Weights of a small CTC audio transcriber.
Model: 9.1M parameters, arch wavenet, depths [8], widths [320].
Training: 10900 steps, batches of 128.
Rows from block 5, named by matrix and row number. Rows with one number belong to one channel. Each number is 200 + 20 x the weight over its row's rms, rounded and kept within 0 to 999. All counts start at 0. After the name is the row's rms in percent of the matrix's.
# filt: filter width-5 conv (model.blocks.5.filt.weight, 320x320x5), inputs 280-293, a 5 kernel for each
# gate: gate width-5 conv (model.blocks.5.gate.weight, 320x320x5), inputs 280-293, a 5 kernel for each
filt.35,097,245,221,185,147,193,208,216,224,219,226,170,160,200,202,197,190,218,157,206,183,190,216,186,203,194,198,162,188,176,214,216,206,232,229,218,149,174,189,219,206,213,212,242,230,219,228,181,191,195,213,208,211,170,193,194,197,214,188,194,191,228,226,199,177,170,180,179,173,169,177
gate.35,098,197,192,206,212,205,197,216,212,206,192,157,152,173,193,171,199,180,171,205,219,211,207,204,191,210,174,171,200,166,205,224,164,203,186,192,231,230,224,216,218,234,237,203,194,201,201,228,218,184,191,203,232,209,199,174,219,164,224,232,186,206,192,188,191,185,183,192,176,169,212
filt.36,102,195,163,168,205,216,191,181,186,199,187,198,196,216,209,217,192,194,221,238,200,188,182,151,186,204,217,213,213,175,208,205,172,192,186,218,201,197,192,206,226,204,182,191,203,188,227,206,215,207,207,188,171,172,190,226,170,197,193,198,196,201,195,202,213,197,198,187,224,217,211
gate.36,099,171,179,181,177,176,178,193,196,197,190,157,173,152,170,223,163,162,199,204,185,214,224,248,221,208,217,207,185,222,213,189,200,198,194,194,202,221,198,178,190,239,183,198,188,195,191,193,183,187,193,186,203,216,206,191,193,194,209,223,224,201,203,232,233,218,232,188,200,199,183
filt.37,096,209,250,223,207,164,219,220,204,212,214,196,185,201,202,231,184,167,161,193,198,201,169,192,199,188,211,198,207,165,192,190,203,193,195,176,179,224,200,221,224,195,232,207,207,201,242,221,210,237,203,177,172,162,212,226,172,183,151,180,183,233,232,198,207,200,187,206,206,193,210
gate.37,098,251,229,211,220,204,180,201,194,196,172,200,203,204,179,177,193,224,190,170,182,205,190,210,182,200,192,191,227,214,227,203,166,136,176,198,181,206,193,189,178,207,201,168,199,195,184,163,171,215,214,202,186,204,253,231,207,201,207,212,185,211,206,160,236,220,204,211,215,198,217
filt.38,100,193,197,191,192,193,217,246,205,187,184,170,184,190,214,170,167,180,198,218,221,201,187,190,177,185,191,196,186,202,213,213,215,215,209,202,179,193,245,228,210,202,217,206,210,223,212,218,201,196,214,174,191,196,189,179,174,200,198,210,186,205,191,186,206,207,225,217,209,224,208
gate.38,099,188,223,200,184,208,203,185,224,227,214,219,214,209,203,187,195,183,189,186,164,182,209,192,206,230,200,198,239,212,188,195,195,213,210,195,195,194,233,194,215,201,212,175,202,219,154,152,198,190,198,190,211,230,212,209,246,202,186,180,197,141,158,186,207,207,195,210,225,188,194
filt.39,103,190,222,216,193,204,178,185,169,196,194,188,193,242,268,255,198,199,191,225,208,222,233,203,181,215,184,187,219,208,242,195,217,229,199,182,224,239,212,179,210,214,242,202,172,190,207,180,172,185,190,202,180,168,211,188,202,199,198,200,209,170,177,208,192,183,225,230,221,193,182
gate.39,102,196,230,203,187,219,209,209,205,221,199,180,198,208,207,216,183,174,161,194,184,207,193,234,186,207,181,226,207,212,224,171,191,208,175,192,195,206,202,156,173,179,176,170,175,172,211,211,215,210,203,217,189,164,205,218,219,195,185,197,190,170,236,206,213,203,204,180,189,187,184
filt.40,101,223,210,211,189,194,186,176,171,207,175,239,212,179,196,222,177,166,212,225,199,195,201,197,212,210,196,219,216,184,211,208,182,180,199,219,192,153,198,199,212,202,203,194,175,213,208,189,194,181,190,171,169,182,163,190,232,230,212,189,225,188,222,202,168,198,216,204,177,170,188
gate.40,099,211,218,172,201,222,232,237,222,206,229,206,208,177,178,160,217,181,202,185,204,178,210,209,188,176,214,194,199,193,211,168,179,205,190,183,229,221,206,177,207,206,204,218,181,214,193,151,156,167,179,238,202,226,174,179,216,197,234,216,181,165,151,207,177,170,177,188,219,215,219
filt.41,102,213,182,185,178,151,167,196,244,198,227,228,172,178,176,219,223,192,221,242,213,190,198,193,180,206,224,181,190,189,201,216,155,188,195,175,152,145,191,246,254,186,194,202,195,195,202,174,209,205,246,168,161,210,213,226,209,200,210,189,193,208,215,201,196,218,223,231,193,191,192
gate.41,104,163,204,197,212,208,207,218,196,207,187,202,207,199,219,239,241,224,183,213,175,236,207,199,204,187,217,212,243,201,219,186,211,204,204,189,235,225,196,221,220,180,197,161,189,207,208,203,177,175,158,216,178,211,224,241,184,191,205,229,211,201,194,191,201,173,195,211,222,220,227
filt.42,104,185,189,218,200,200,215,190,204,215,204,203,215,211,192,195,197,198,201,209,215,189,184,184,203,194,227,202,187,191,177,196,177,186,169,192,200,210,195,224,227,202,177,195,214,207,201,194,209,202,209,160,181,195,190,199,248,228,205,188,197,213,211,228,248,240,213,216,212,181,182
gate.42,102,191,173,178,219,191,234,204,185,171,173,172,177,191,188,195,188,203,199,183,192,220,215,186,161,162,214,188,202,197,208,248,228,207,217,201,197,166,208,200,223,165,167,159,194,192,184,193,203,188,195,195,206,194,194,199,218,205,204,224,214,218,207,169,152,140,172,196,199,200,221
filt.43,101,194,207,197,199,194,219,202,235,222,194,219,228,201,195,198,220,192,194,192,200,185,209,217,208,209,212,200,224,175,205,201,193,205,189,218,199,185,184,177,198,258,222,197,205,214,193,205,215,220,217,186,181,187,190,199,213,215,200,204,225,172,194,195,232,214,205,215,198,216,245
gate.43,102,152,198,196,200,168,200,192,208,202,225,181,225,224,211,213,225,215,205,217,188,201,202,188,205,240,155,165,216,213,202,192,214,185,182,201,196,214,212,212,223,186,168,219,206,195,178,180,183,187,192,214,203,170,177,200,191,202,271,249,225,182,179,190,167,188,162,188,209,196,215
filt.44,100,202,179,197,210,246,208,197,203,243,226,201,209,198,207,136,212,236,242,177,185,227,175,210,196,189,179,165,199,183,160,163,144,212,195,206,181,192,207,177,165,247,220,171,172,151,202,177,170,205,197,200,221,241,196,199,214,225,211,212,194,175,161,194,223,185,225,185,222,235,198
gate.44,101,212,202,181,197,196,188,163,181,203,214,229,209,216,188,207,163,187,196,203,205,201,206,209,221,219,185,204,200,201,217,218,177,165,212,176,188,194,189,210,223,195,183,165,177,189,168,147,173,210,199,179,201,204,218,200,217,222,209,227,195,190,189,180,192,209,190,189,200,223,200
filt.45,101,180,197,197,188,187,161,169,195,206,232,199,207,246,219,202,214,200,219,184,190,210,237,218,204,190,191,175,179,204,215,198,215,202,199,204,176,155,151,205,191,198,193,157,170,209,192,191,225,211,176,184,172,178,176,174,240,251,202,211,172,233,218,200,211,204,197,201,183,194,224
gate.45,097,206,202,210,193,192,171,212,215,197,159,183,184,169,151,193,226,175,176,184,231,188,196,188,198,225,174,237,214,204,216,185,232,231,196,200,219,213,212,217,225,216,216,177,178,221,194,209,178,209,177,251,214,203,191,184,202,188,192,166,174,169,178,218,202,202,188,222,210,172,199
filt.46,101,227,196,235,203,187,185,216,217,195,176,241,203,196,222,209,205,198,196,197,199,234,210,208,198,210,199,212,217,199,219,210,215,205,212,205,214,211,199,213,232,191,201,190,179,181,226,238,206,240,216,196,240,230,208,212,183,193,216,229,201,226,218,221,211,198,225,217,199,195,189
gate.46,100,192,169,230,172,149,223,235,205,204,239,232,242,244,229,201,217,239,218,198,242,189,169,186,175,196,185,189,189,184,188,184,198,207,179,215,193,189,201,204,190,204,226,201,186,209,224,203,183,213,191,215,189,205,188,195,156,229,222,185,179,225,188,211,216,221,186,181,216,227,194
filt.47,096,218,180,201,189,196,202,204,188,219,161,202,159,195,170,183,194,246,234,184,224,204,180,182,212,197,193,213,169,191,176,219,213,215,200,193,188,171,175,188,212,214,196,223,192,199,199,204,187,176,183,180,203,193,206,189,196,157,200,217,238,189,186,197,197,187,199,209,216,204,192
gate.47,100,231,206,207,203,198,207,202,196,177,179,213,210,214,252,191,174,186,206,195,194,206,234,237,197,202,211,201,195,205,241,226,248,185,198,198,209,223,222,214,180,195,193,175,178,177,222,231,200,201,202,203,192,207,219,207,219,201,195,241,222,183,208,192,186,149,217,196,188,156,208
filt.48,097,226,202,206,238,217,228,253,211,194,204,173,196,168,193,173,201,211,180,206,194,150,175,185,213,201,191,157,193,162,145,206,230,226,192,197,198,196,165,188,186,176,202,201,172,190,188,211,210,187,195,182,199,197,202,199,177,183,204,200,206,214,222,217,218,227,174,169,196,162,155
gate.48,103,203,204,183,221,191,212,235,206,178,187,179,185,198,186,196,204,180,253,226,210,187,212,226,176,177,208,190,165,188,196,220,214,207,195,218,200,204,256,188,202,215,215,185,188,183,209,234,217,236,215,179,194,224,224,240,190,182,194,190,196,200,232,175,227,213,237,199,168,199,184
filt.49,099,203,231,155,221,203,206,183,199,175,184,191,208,189,181,240,188,219,201,175,217,191,216,203,200,217,209,219,186,187,192,182,157,182,184,176,187,229,222,226,200,215,216,210,186,175,227,236,203,213,220,192,176,189,199,204,252,220,207,173,176,179,205,202,197,207,194,206,218,217,227
gate.49,098,213,191,165,182,215,203,186,179,166,174,219,179,171,160,174,190,208,199,190,204,228,243,204,182,178,194,196,199,190,191,192,214,209,236,173,150,181,226,237,219,183,202,206,217,195,213,190,173,199,181,231,209,200,175,184,193,235,202,210,206,210,200,191,178,180,188,176,200,194,173
filt.50,098,195,183,191,218,199,227,248,234,182,205,215,227,235,254,210,201,190,165,151,206,217,215,179,194,196,222,210,231,214,206,202,257,224,246,222,199,218,190,159,157,202,207,200,201,204,228,213,196,192,188,221,219,169,187,191,186,190,202,208,210,192,235,222,189,193,188,198,204,217,217
gate.50,098,196,209,244,210,203,216,183,164,220,217,174,198,190,201,214,194,193,208,200,184,174,179,188,192,180,191,172,157,166,176,220,214,180,239,248,226,237,198,201,217,196,183,199,194,192,200,187,168,202,225,175,180,181,183,204,178,231,233,196,194,246,206,192,205,191,152,167,184,199,175
filt.51,102,217,188,211,207,215,212,202,159,189,190,167,198,201,172,168,205,205,213,201,160,200,190,190,205,190,173,192,183,164,188,198,187,195,189,178,181,195,204,160,197,204,183,164,185,219,216,228,219,211,181,192,211,222,235,219,223,228,206,221,196,186,205,206,196,188,206,196,192,194,228
gate.51,107,175,199,193,182,187,183,186,174,171,186,181,184,195,218,231,161,180,222,205,226,210,213,203,215,198,175,190,174,195,184,247,232,202,183,175,203,195,184,207,186,170,204,206,177,184,188,162,218,211,202,219,208,203,227,236,222,227,158,201,172,217,235,208,191,200,212,181,154,183,191
filt.52,103,187,223,190,219,243,201,202,196,194,199,209,196,205,188,227,209,227,245,219,214,181,188,193,192,173,220,234,221,200,204,198,227,204,179,207,161,189,210,190,211,180,159,172,172,197,234,214,213,203,209,225,225,193,212,178,202,208,210,199,212,172,183,206,203,207,205,225,200,223,222
gate.52,098,176,196,232,232,219,208,195,185,200,195,167,171,202,199,188,226,222,192,191,185,196,204,206,206,180,197,190,202,211,184,191,214,203,164,192,219,211,228,203,192,221,188,185,204,187,184,195,189,176,206,198,222,197,176,177,190,205,202,177,210,224,221,219,199,221,206,183,197,194,199
filt.53,099,240,217,220,167,211,159,194,192,206,229,181,177,207,205,202,205,198,208,189,162,224,211,191,196,197,208,216,229,209,232,207,192,186,226,226,202,185,185,190,187,190,175,193,195,206,180,207,209,200,197,194,190,192,181,202,199,190,190,214,203,222,203,192,197,192,219,222,214,208,223
gate.53,102,205,219,208,204,169,208,177,189,210,213,199,222,199,198,220,199,201,193,157,195,199,217,222,220,207,172,208,189,184,173,218,213,212,212,223,182,203,176,203,196,179,170,167,191,207,190,194,187,173,169,165,235,232,186,195,183,220,210,170,204,197,207,193,228,220,197,185,195,227,226
filt.54,096,173,175,181,224,206,184,217,229,203,153,180,195,219,147,186,199,201,214,200,218,217,204,223,195,197,171,164,167,214,231,201,207,202,212,213,212,199,221,203,193,231,222,209,213,174,211,170,185,200,196,227,186,225,246,180,176,193,189,142,179,165,213,229,221,172,187,208,199,193,213
gate.54,107,231,208,206,202,200,218,218,235,206,208,229,221,222,221,216,203,186,183,234,222,192,222,207,195,181,243,199,177,214,218,190,194,213,201,199,224,215,188,218,179,218,194,191,230,215,193,199,187,197,165,173,217,210,208,184,199,198,240,208,204,170,167,191,191,193,194,228,177,189,169
filt.55,099,185,208,199,178,190,216,199,185,217,217,200,211,197,193,230,183,194,207,234,217,211,194,192,204,187,183,200,215,206,204,195,226,213,239,225,188,219,180,186,211,195,192,209,197,204,196,193,186,179,188,223,200,205,192,178,192,182,198,258,225,198,243,214,198,193,196,226,211,194,197
gate.55,098,233,215,205,157,170,216,192,196,196,218,189,188,178,187,193,175,212,207,220,249,204,175,196,193,199,245,217,218,176,183,199,170,148,146,182,181,197,238,203,186,216,191,212,200,190,227,233,215,207,187,213,227,214,204,208,204,202,224,203,211,193,211,183,190,188,201,194,201,207,180
filt.56,099,181,182,204,227,234,206,239,224,178,180,173,179,180,212,242,187,174,175,191,209,173,219,206,176,189,191,191,173,197,215,202,193,216,190,189,216,190,208,215,199,203,207,194,164,161,211,199,207,192,194,190,230,207,211,227,209,218,189,191,239,219,234,214,213,199,205,211,180,187,184
gate.56,097,197,194,163,197,189,209,242,242,210,188,221,222,188,208,196,163,176,199,224,184,155,186,199,223,201,182,204,174,158,179,201,230,193,178,212,171,162,207,198,213,201,193,214,198,188,245,245,213,189,177,176,174,194,158,193,209,208,219,201,200,205,242,244,189,189,195,173,159,171,157
filt.57,102,218,198,190,202,221,228,221,181,197,181,176,163,215,209,208,148,154,185,189,208,179,164,211,202,208,222,215,207,217,209,210,211,186,229,197,211,197,187,186,190,212,160,210,209,202,212,231,225,215,186,204,229,236,200,185,170,164,202,174,223,215,168,215,213,204,212,199,206,214,226
gate.57,102,195,192,163,195,219,203,201,201,176,201,232,225,222,231,208,181,195,175,201,196,195,206,238,206,188,187,184,171,169,171,204,209,168,181,192,173,186,214,169,173,225,256,236,213,163,211,205,206,214,178,208,174,220,166,185,214,202,173,199,162,174,194,219,211,198,179,206,205,202,199
filt.58,102,179,160,206,209,225,234,207,217,197,196,175,218,199,200,198,191,234,208,216,231,179,167,214,216,227,224,209,189,191,183,188,179,218,193,181,218,225,206,210,208,229,226,244,234,214,247,202,175,180,179,198,209,183,177,166,189,205,222,236,190,192,228,240,216,211,198,223,206,210,201
gate.58,103,181,205,234,218,192,233,220,205,215,197,213,170,191,169,181,164,199,164,224,216,186,169,180,192,209,207,211,192,224,206,190,160,172,171,179,177,173,189,218,176,234,209,177,207,193,221,219,210,205,207,200,228,227,212,222,187,191,181,186,180,192,191,183,204,221,205,226,201,206,197
filt.59,098,219,189,200,221,212,149,186,218,222,200,207,232,209,192,212,205,221,195,188,179,184,197,200,243,222,219,212,216,211,204,168,161,184,196,194,192,179,179,181,209,223,194,212,187,214,225,209,230,199,225,207,197,211,208,198,194,177,217,194,189,159,175,205,216,220,234,216,202,202,230
gate.59,097,183,208,220,184,178,229,204,167,174,176,199,196,210,219,226,168,182,203,186,204,190,193,184,199,194,187,170,193,218,219,168,192,210,187,178,220,225,236,203,170,196,183,193,160,178,202,181,160,172,192,186,187,175,183,187,184,195,239,225,244,193,222,227,201,188,184,177,209,229,235
filt.60,098,201,189,196,232,217,211,236,209,179,204,180,193,212,211,201,268,253,207,180,190,190,215,199,203,211,163,209,185,220,226,220,224,180,204,191,182,185,184,205,218,199,188,227,189,219,204,223,203,201,215,205,185,204,218,188,206,208,181,187,190,200,196,234,208,168,223,199,214,201,199
gate.60,101,205,225,208,193,203,178,194,165,172,206,236,222,214,186,202,227,216,219,189,189,210,223,223,200,208,201,199,191,177,201,210,183,200,184,191,164,173,182,196,199,179,202,206,201,206,180,191,175,176,186,208,192,177,197,203,184,161,206,207,192,156,194,164,205,207,179,185,196,197,179
filt.61,096,228,222,171,199,211,137,158,178,161,209,233,204,246,219,220,170,201,180,197,219,208,206,218,199,185,245,239,230,220,227,235,225,221,201,210,211,194,170,193,173,200,190,213,206,204,207,219,205,216,210,216,199,229,177,174,216,214,213,197,177,199,215,219,200,209,207,186,200,204,196
gate.61,097,240,193,175,177,197,185,191,179,183,199,209,215,212,181,183,205,228,206,202,177,197,185,203,173,180,205,190,177,186,207,191,196,203,198,205,193,210,239,226,230,203,201,177,179,211,187,178,185,199,189,184,165,192,220,239,171,183,206,224,176,228,210,193,158,141,167,156,194,210,204
filt.62,101,175,192,193,175,199,208,219,210,188,194,188,218,163,198,179,226,232,174,206,209,191,242,215,215,206,214,246,202,194,188,196,203,210,203,189,158,154,219,184,197,213,218,202,212,223,169,179,201,167,217,170,171,230,192,211,166,176,216,190,207,239,249,207,178,175,229,201,219,230,236
gate.62,100,198,195,209,198,199,231,196,196,174,196,172,217,223,229,191,209,207,192,207,221,197,198,223,193,178,246,228,256,218,223,194,207,212,204,211,177,168,163,159,186,187,214,188,200,224,179,194,188,203,165,255,195,197,187,183,250,216,193,190,226,205,204,206,226,221,206,207,205,221,227
filt.63,102,178,190,185,185,184,195,196,198,178,183,189,201,177,206,185,234,224,232,238,205,202,216,221,242,201,207,206,186,244,221,207,190,181,192,210,218,229,182,186,216,196,189,186,216,223,176,188,231,198,168,198,218,204,190,196,144,186,234,233,195,218,171,202,227,204,207,204,211,191,210
gate.63,099,201,158,195,191,238,230,202,207,218,211,220,193,194,210,240,180,220,207,192,198,199,192,187,197,187,211,176,189,232,206,214,184,156,167,210,175,193,193,205,188,231,224,203,159,154,197,195,222,203,194,184,181,183,200,215,218,187,197,183,184,219,200,208,205,189,177,175,217,186,202
filt.64,096,175,207,190,176,178,186,213,202,231,178,217,184,197,228,196,220,180,199,187,190,174,217,197,213,190,262,231,169,190,226,195,179,215,202,196,204,240,198,189,254,210,228,209,189,203,188,195,183,195,187,207,222,185,203,179,205,230,216,189,192,200,201,208,214,218,242,235,238,223,179
gate.64,101,239,197,193,206,232,210,206,223,202,222,203,206,215,206,176,201,200,187,231,202,176,159,181,205,222,186,225,219,200,212,227,213,212,206,228,206,187,189,209,247,163,213,209,221,189,214,190,226,181,194,205,210,236,178,167,205,199,245,205,217,167,174,206,188,205,177,195,169,214,204
filt.65,098,212,182,223,221,191,193,194,201,173,181,188,180,191,194,208,177,186,191,187,186,217,223,196,201,208,205,197,201,160,187,203,177,221,210,196,185,162,158,157,168,173,136,178,162,193,233,207,241,201,173,192,184,192,166,209,209,213,182,184,189,180,176,186,198,175,177,203,204,209,229
gate.65,102,224,219,239,192,253,221,214,194,208,215,199,213,197,187,218,212,213,187,168,185,204,174,184,209,189,179,197,170,186,210,186,183,210,183,194,196,200,245,227,242,198,211,221,196,177,226,221,205,195,172,194,195,212,242,228,247,254,208,200,205,219,201,218,211,216,185,156,169,165,182
filt.66,104,189,200,171,194,191,185,206,226,187,185,192,216,210,186,172,226,184,201,199,187,197,203,200,191,182,225,215,203,193,199,173,206,203,222,216,197,188,199,214,239,172,185,200,174,171,175,176,190,223,235,216,229,222,202,177,201,177,174,173,181,197,208,231,214,186,239,216,201,198,228
gate.66,104,171,203,206,198,218,202,214,228,214,209,188,179,202,194,189,182,210,230,221,229,153,184,170,175,191,221,214,174,214,207,212,206,192,220,203,215,211,207,212,200,179,222,208,230,190,184,210,229,216,189,187,167,207,164,152,218,173,177,214,187,157,160,186,165,201,203,201,177,189,211
filt.67,089,215,215,176,200,214,220,204,203,208,178,203,171,197,189,180,211,255,189,191,183,230,191,223,187,163,197,177,189,172,200,216,194,186,185,189,175,216,216,238,193,189,175,219,203,184,219,188,190,207,200,205,201,185,217,206,187,205,185,219,219,231,220,214,184,210,186,168,196,227,210
gate.67,097,194,203,168,209,193,182,176,150,189,189,211,190,219,217,193,206,207,221,221,234,190,206,231,210,216,155,179,167,207,200,175,174,180,196,180,189,167,197,207,214,202,208,204,199,194,209,203,196,179,170,215,209,191,221,209,226,227,198,216,186,161,186,186,239,232,232,232,196,199,202
filt.68,104,186,178,205,189,222,209,190,199,195,202,216,200,229,231,197,187,196,204,169,190,167,205,204,208,225,192,180,170,180,166,196,202,198,153,174,186,206,210,220,221,215,211,208,203,183,224,240,240,214,196,145,191,210,208,200,181,233,202,195,201,212,228,182,195,191,229,205,205,224,232
gate.68,102,185,161,201,185,163,161,202,193,153,163,182,193,183,226,214,209,189,217,226,204,173,185,176,198,201,205,232,235,236,207,215,190,184,195,191,159,165,195,217,225,198,168,153,168,197,216,225,212,200,218,220,202,194,179,175,185,228,211,190,208,223,212,232,241,221,198,227,242,218,227
filt.69,103,207,170,226,171,187,193,204,208,184,199,187,207,191,196,229,199,193,177,191,165,182,164,188,184,197,218,212,215,207,219,228,222,204,177,195,215,181,185,210,201,187,177,176,171,189,197,215,211,212,194,221,227,211,214,202,172,157,178,202,203,213,196,201,201,217,165,178,180,185,204
gate.69,100,190,203,167,166,179,211,204,207,184,238,189,199,178,189,221,205,210,182,183,190,207,211,191,217,223,178,217,203,225,199,194,199,211,188,185,183,188,186,184,212,185,223,188,212,217,191,175,198,190,229,212,203,221,220,241,244,239,213,207,201,195,178,185,180,221,214,201,183,173,181
filt.70,101,169,196,208,227,193,177,188,230,203,211,191,174,194,197,204,235,224,209,203,205,217,231,211,214,198,182,192,189,207,213,168,167,193,209,211,217,234,213,217,213,180,192,221,205,212,175,166,187,182,211,203,174,192,210,209,181,197,187,184,206,197,226,203,227,193,199,228,221,185,195
gate.70,098,215,220,177,202,186,210,204,213,192,174,183,174,225,203,215,200,193,188,206,207,192,165,170,168,177,230,226,189,185,184,222,190,190,217,185,174,212,194,232,216,192,199,210,179,150,203,201,182,176,188,215,217,199,173,194,203,229,185,210,165,146,154,162,190,204,197,193,196,185,206
filt.71,107,241,205,198,203,205,240,215,162,178,192,200,197,193,216,218,163,139,171,209,213,210,205,183,216,197,188,202,212,211,226,226,214,234,236,217,214,185,170,176,183,225,205,185,208,190,206,225,192,200,206,196,203,205,196,215,210,237,229,193,174,172,187,169,176,207,180,175,176,187,206
gate.71,103,167,177,211,201,222,195,220,195,207,229,204,207,213,208,186,206,209,188,188,221,168,207,199,172,153,157,172,156,133,184,173,214,221,196,209,179,180,180,208,186,195,199,194,196,200,180,204,195,149,176,190,203,199,218,233,193,177,169,203,192,195,194,208,193,189,203,192,211,191,211
filt.72,095,192,154,195,188,200,201,177,236,205,181,198,188,197,205,192,188,212,182,162,205,231,204,217,238,221,209,214,199,187,188,221,201,214,203,209,230,170,215,196,201,185,177,223,208,195,183,219,193,210,225,162,192,208,218,227,199,244,219,207,195,246,199,172,151,181,172,193,197,208,172
gate.72,101,196,184,189,190,202,213,164,202,200,208,189,204,195,166,201,140,196,198,197,192,165,157,176,213,215,228,222,227,193,216,188,172,194,168,185,196,183,199,199,210,209,229,206,202,209,217,211,205,224,210,227,250,214,223,265,186,205,228,222,210,212,189,193,189,196,192,207,201,234,224
filt.73,100,193,217,225,184,225,233,206,171,169,182,203,190,235,197,196,182,212,209,223,207,156,146,180,178,201,163,177,181,171,179,186,189,183,203,213,219,239,233,230,196,198,205,217,227,213,175,172,182,176,186,213,212,224,235,215,205,187,179,215,176,204,172,166,181,223,190,173,190,206,200
gate.73,098,238,249,219,192,208,171,190,195,177,160,193,199,211,181,180,244,214,186,203,220,188,178,170,168,171,167,182,200,171,177,193,216,210,212,219,204,244,229,224,233,177,174,179,200,193,178,214,218,210,208,206,194,175,179,200,206,211,199,204,207,186,207,216,197,174,193,177,184,179,169
filt.74,103,198,188,202,208,212,181,170,191,185,203,159,205,209,171,176,209,211,195,179,213,236,216,188,216,175,224,213,211,149,186,224,203,236,184,191,175,201,234,209,191,179,204,195,199,213,205,210,211,173,178,217,193,222,214,252,196,161,209,174,167,245,219,174,226,238,163,196,200,216,207
gate.74,106,185,196,194,201,223,193,203,187,202,187,164,188,198,189,209,243,210,201,185,202,175,194,221,203,199,221,227,195,201,206,159,185,190,176,212,208,212,210,197,196,197,194,236,199,193,214,185,204,204,224,218,194,186,186,186,217,200,184,195,207,183,146,208,177,192,209,232,227,218,222
filt.75,087,194,191,220,216,245,215,232,220,222,184,178,208,222,189,188,186,184,192,196,208,206,202,173,202,228,187,181,199,235,223,231,231,238,223,169,187,160,212,215,213,201,228,185,185,196,177,227,233,174,198,213,201,195,182,191,194,197,189,202,196,178,132,175,210,192,162,188,202,185,157
gate.75,094,191,185,186,173,192,232,239,197,232,219,201,216,179,188,207,166,176,185,205,202,199,240,223,200,229,194,213,194,177,222,210,219,203,188,169,214,183,215,180,178,204,212,173,178,218,176,169,180,206,202,200,212,214,171,174,209,191,227,229,213,201,193,208,221,222,206,176,206,203,216
filt.76,101,199,176,201,216,199,229,246,232,198,205,157,173,207,176,202,184,194,202,192,227,223,204,201,202,225,203,195,231,206,184,164,170,166,175,190,237,238,217,203,190,207,206,185,193,180,164,204,211,169,163,189,227,240,229,224,223,188,212,205,205,209,192,202,195,194,228,214,194,212,233
gate.76,104,216,213,215,219,240,207,200,235,211,194,208,206,148,169,170,170,164,175,222,253,195,192,180,179,168,197,192,171,167,183,239,237,195,180,160,197,174,191,179,178,218,214,196,185,165,222,205,185,218,183,245,196,177,179,207,185,208,183,192,197,220,218,202,179,194,211,212,198,215,181
filt.77,090,218,183,166,160,208,200,199,184,180,178,204,206,202,212,206,195,226,170,175,223,178,190,205,192,202,192,195,188,172,203,197,191,214,237,220,214,211,186,222,172,177,216,180,158,216,185,167,167,191,182,197,223,236,196,185,197,208,184,211,211,189,138,173,196,199,222,231,236,223,199
gate.77,099,200,210,169,206,197,198,229,230,210,194,224,211,187,195,195,195,174,180,211,222,215,216,234,199,190,195,211,218,212,220,218,242,243,221,210,213,228,181,164,213,248,211,214,188,184,204,212,238,201,194,197,200,210,229,196,199,185,200,191,188,178,172,217,210,207,229,209,180,190,222
filt.78,100,207,203,187,211,210,185,188,176,175,205,157,196,205,215,223,182,210,232,189,206,191,218,188,192,176,216,238,213,163,178,174,180,205,215,215,217,216,205,182,208,174,208,208,210,176,197,192,196,189,186,225,202,207,200,197,200,207,226,187,172,217,188,167,194,206,224,210,175,228,217
gate.78,099,239,216,212,197,223,189,171,178,189,193,184,187,223,218,220,215,223,188,170,180,203,179,180,200,183,186,199,179,191,166,208,183,178,198,206,187,198,179,191,198,152,145,177,175,205,199,171,157,173,180,218,237,174,173,202,193,180,179,214,183,210,225,210,179,164,184,208,206,210,208
filt.79,103,211,205,202,176,191,186,210,182,188,187,205,205,203,188,191,195,226,226,231,217,189,191,194,220,210,209,210,172,163,172,173,214,208,205,192,202,215,211,206,196,206,181,189,193,181,220,205,205,213,222,184,155,169,185,205,184,217,218,225,211,224,212,214,186,178,243,219,191,200,249
gate.79,099,201,199,197,214,207,198,219,240,237,237,184,185,208,181,194,194,178,169,226,191,210,210,219,220,193,172,192,195,205,189,204,164,178,157,161,183,213,187,227,216,189,195,200,181,220,194,183,208,206,187,244,191,208,184,226,209,224,195,177,189,146,180,197,225,213,191,194,175,193,189
filt.80,097,162,193,202,191,220,202,190,226,181,174,233,207,211,195,199,220,208,164,214,231,197,187,189,156,172,196,168,199,176,194,187,199,226,202,202,217,205,207,177,166,224,221,217,191,175,231,192,192,187,208,194,205,211,203,208,209,195,164,174,193,140,142,176,164,175,223,239,223,169,158
gate.80,100,211,164,215,173,177,167,188,185,191,216,209,205,195,174,183,171,196,221,211,205,223,226,227,185,175,218,215,202,185,204,183,158,203,195,172,196,200,211,209,190,171,197,214,213,201,206,193,174,161,179,211,215,199,217,211,209,205,196,186,231,214,194,218,200,198,232,217,177,191,191
filt.81,099,198,202,214,212,195,177,171,206,220,225,197,186,207,160,193,218,170,185,192,229,205,204,205,203,188,202,212,207,219,218,205,211,223,210,219,181,224,227,199,174,230,231,199,178,194,170,187,159,215,216,248,217,202,178,189,164,175,197,205,204,188,171,194,173,180,204,196,177,206,200
gate.81,102,202,161,178,174,174,174,191,239,249,223,192,203,213,199,234,207,206,204,195,196,193,187,189,228,226,217,199,176,155,195,149,178,219,217,185,189,174,228,216,201,184,207,208,161,203,233,216,208,207,231,212,212,199,206,198,194,174,183,212,235,187,196,212,231,225,217,219,214,219,214
filt.82,105,191,167,163,178,187,211,180,188,188,203,187,231,210,192,165,203,203,244,214,218,213,187,184,189,194,212,202,201,229,190,215,214,188,174,153,185,169,191,173,165,203,202,189,170,195,191,171,154,164,181,232,222,173,203,206,177,176,206,217,216,180,189,156,204,199,210,161,184,160,163
gate.82,103,208,203,186,216,227,196,173,187,201,241,229,192,187,214,191,221,205,222,196,203,235,184,169,184,194,186,193,188,170,174,214,181,191,195,191,189,178,181,185,210,198,191,168,129,173,182,188,189,196,227,202,165,220,201,219,216,193,204,228,207,185,158,197,174,197,176,183,206,217,195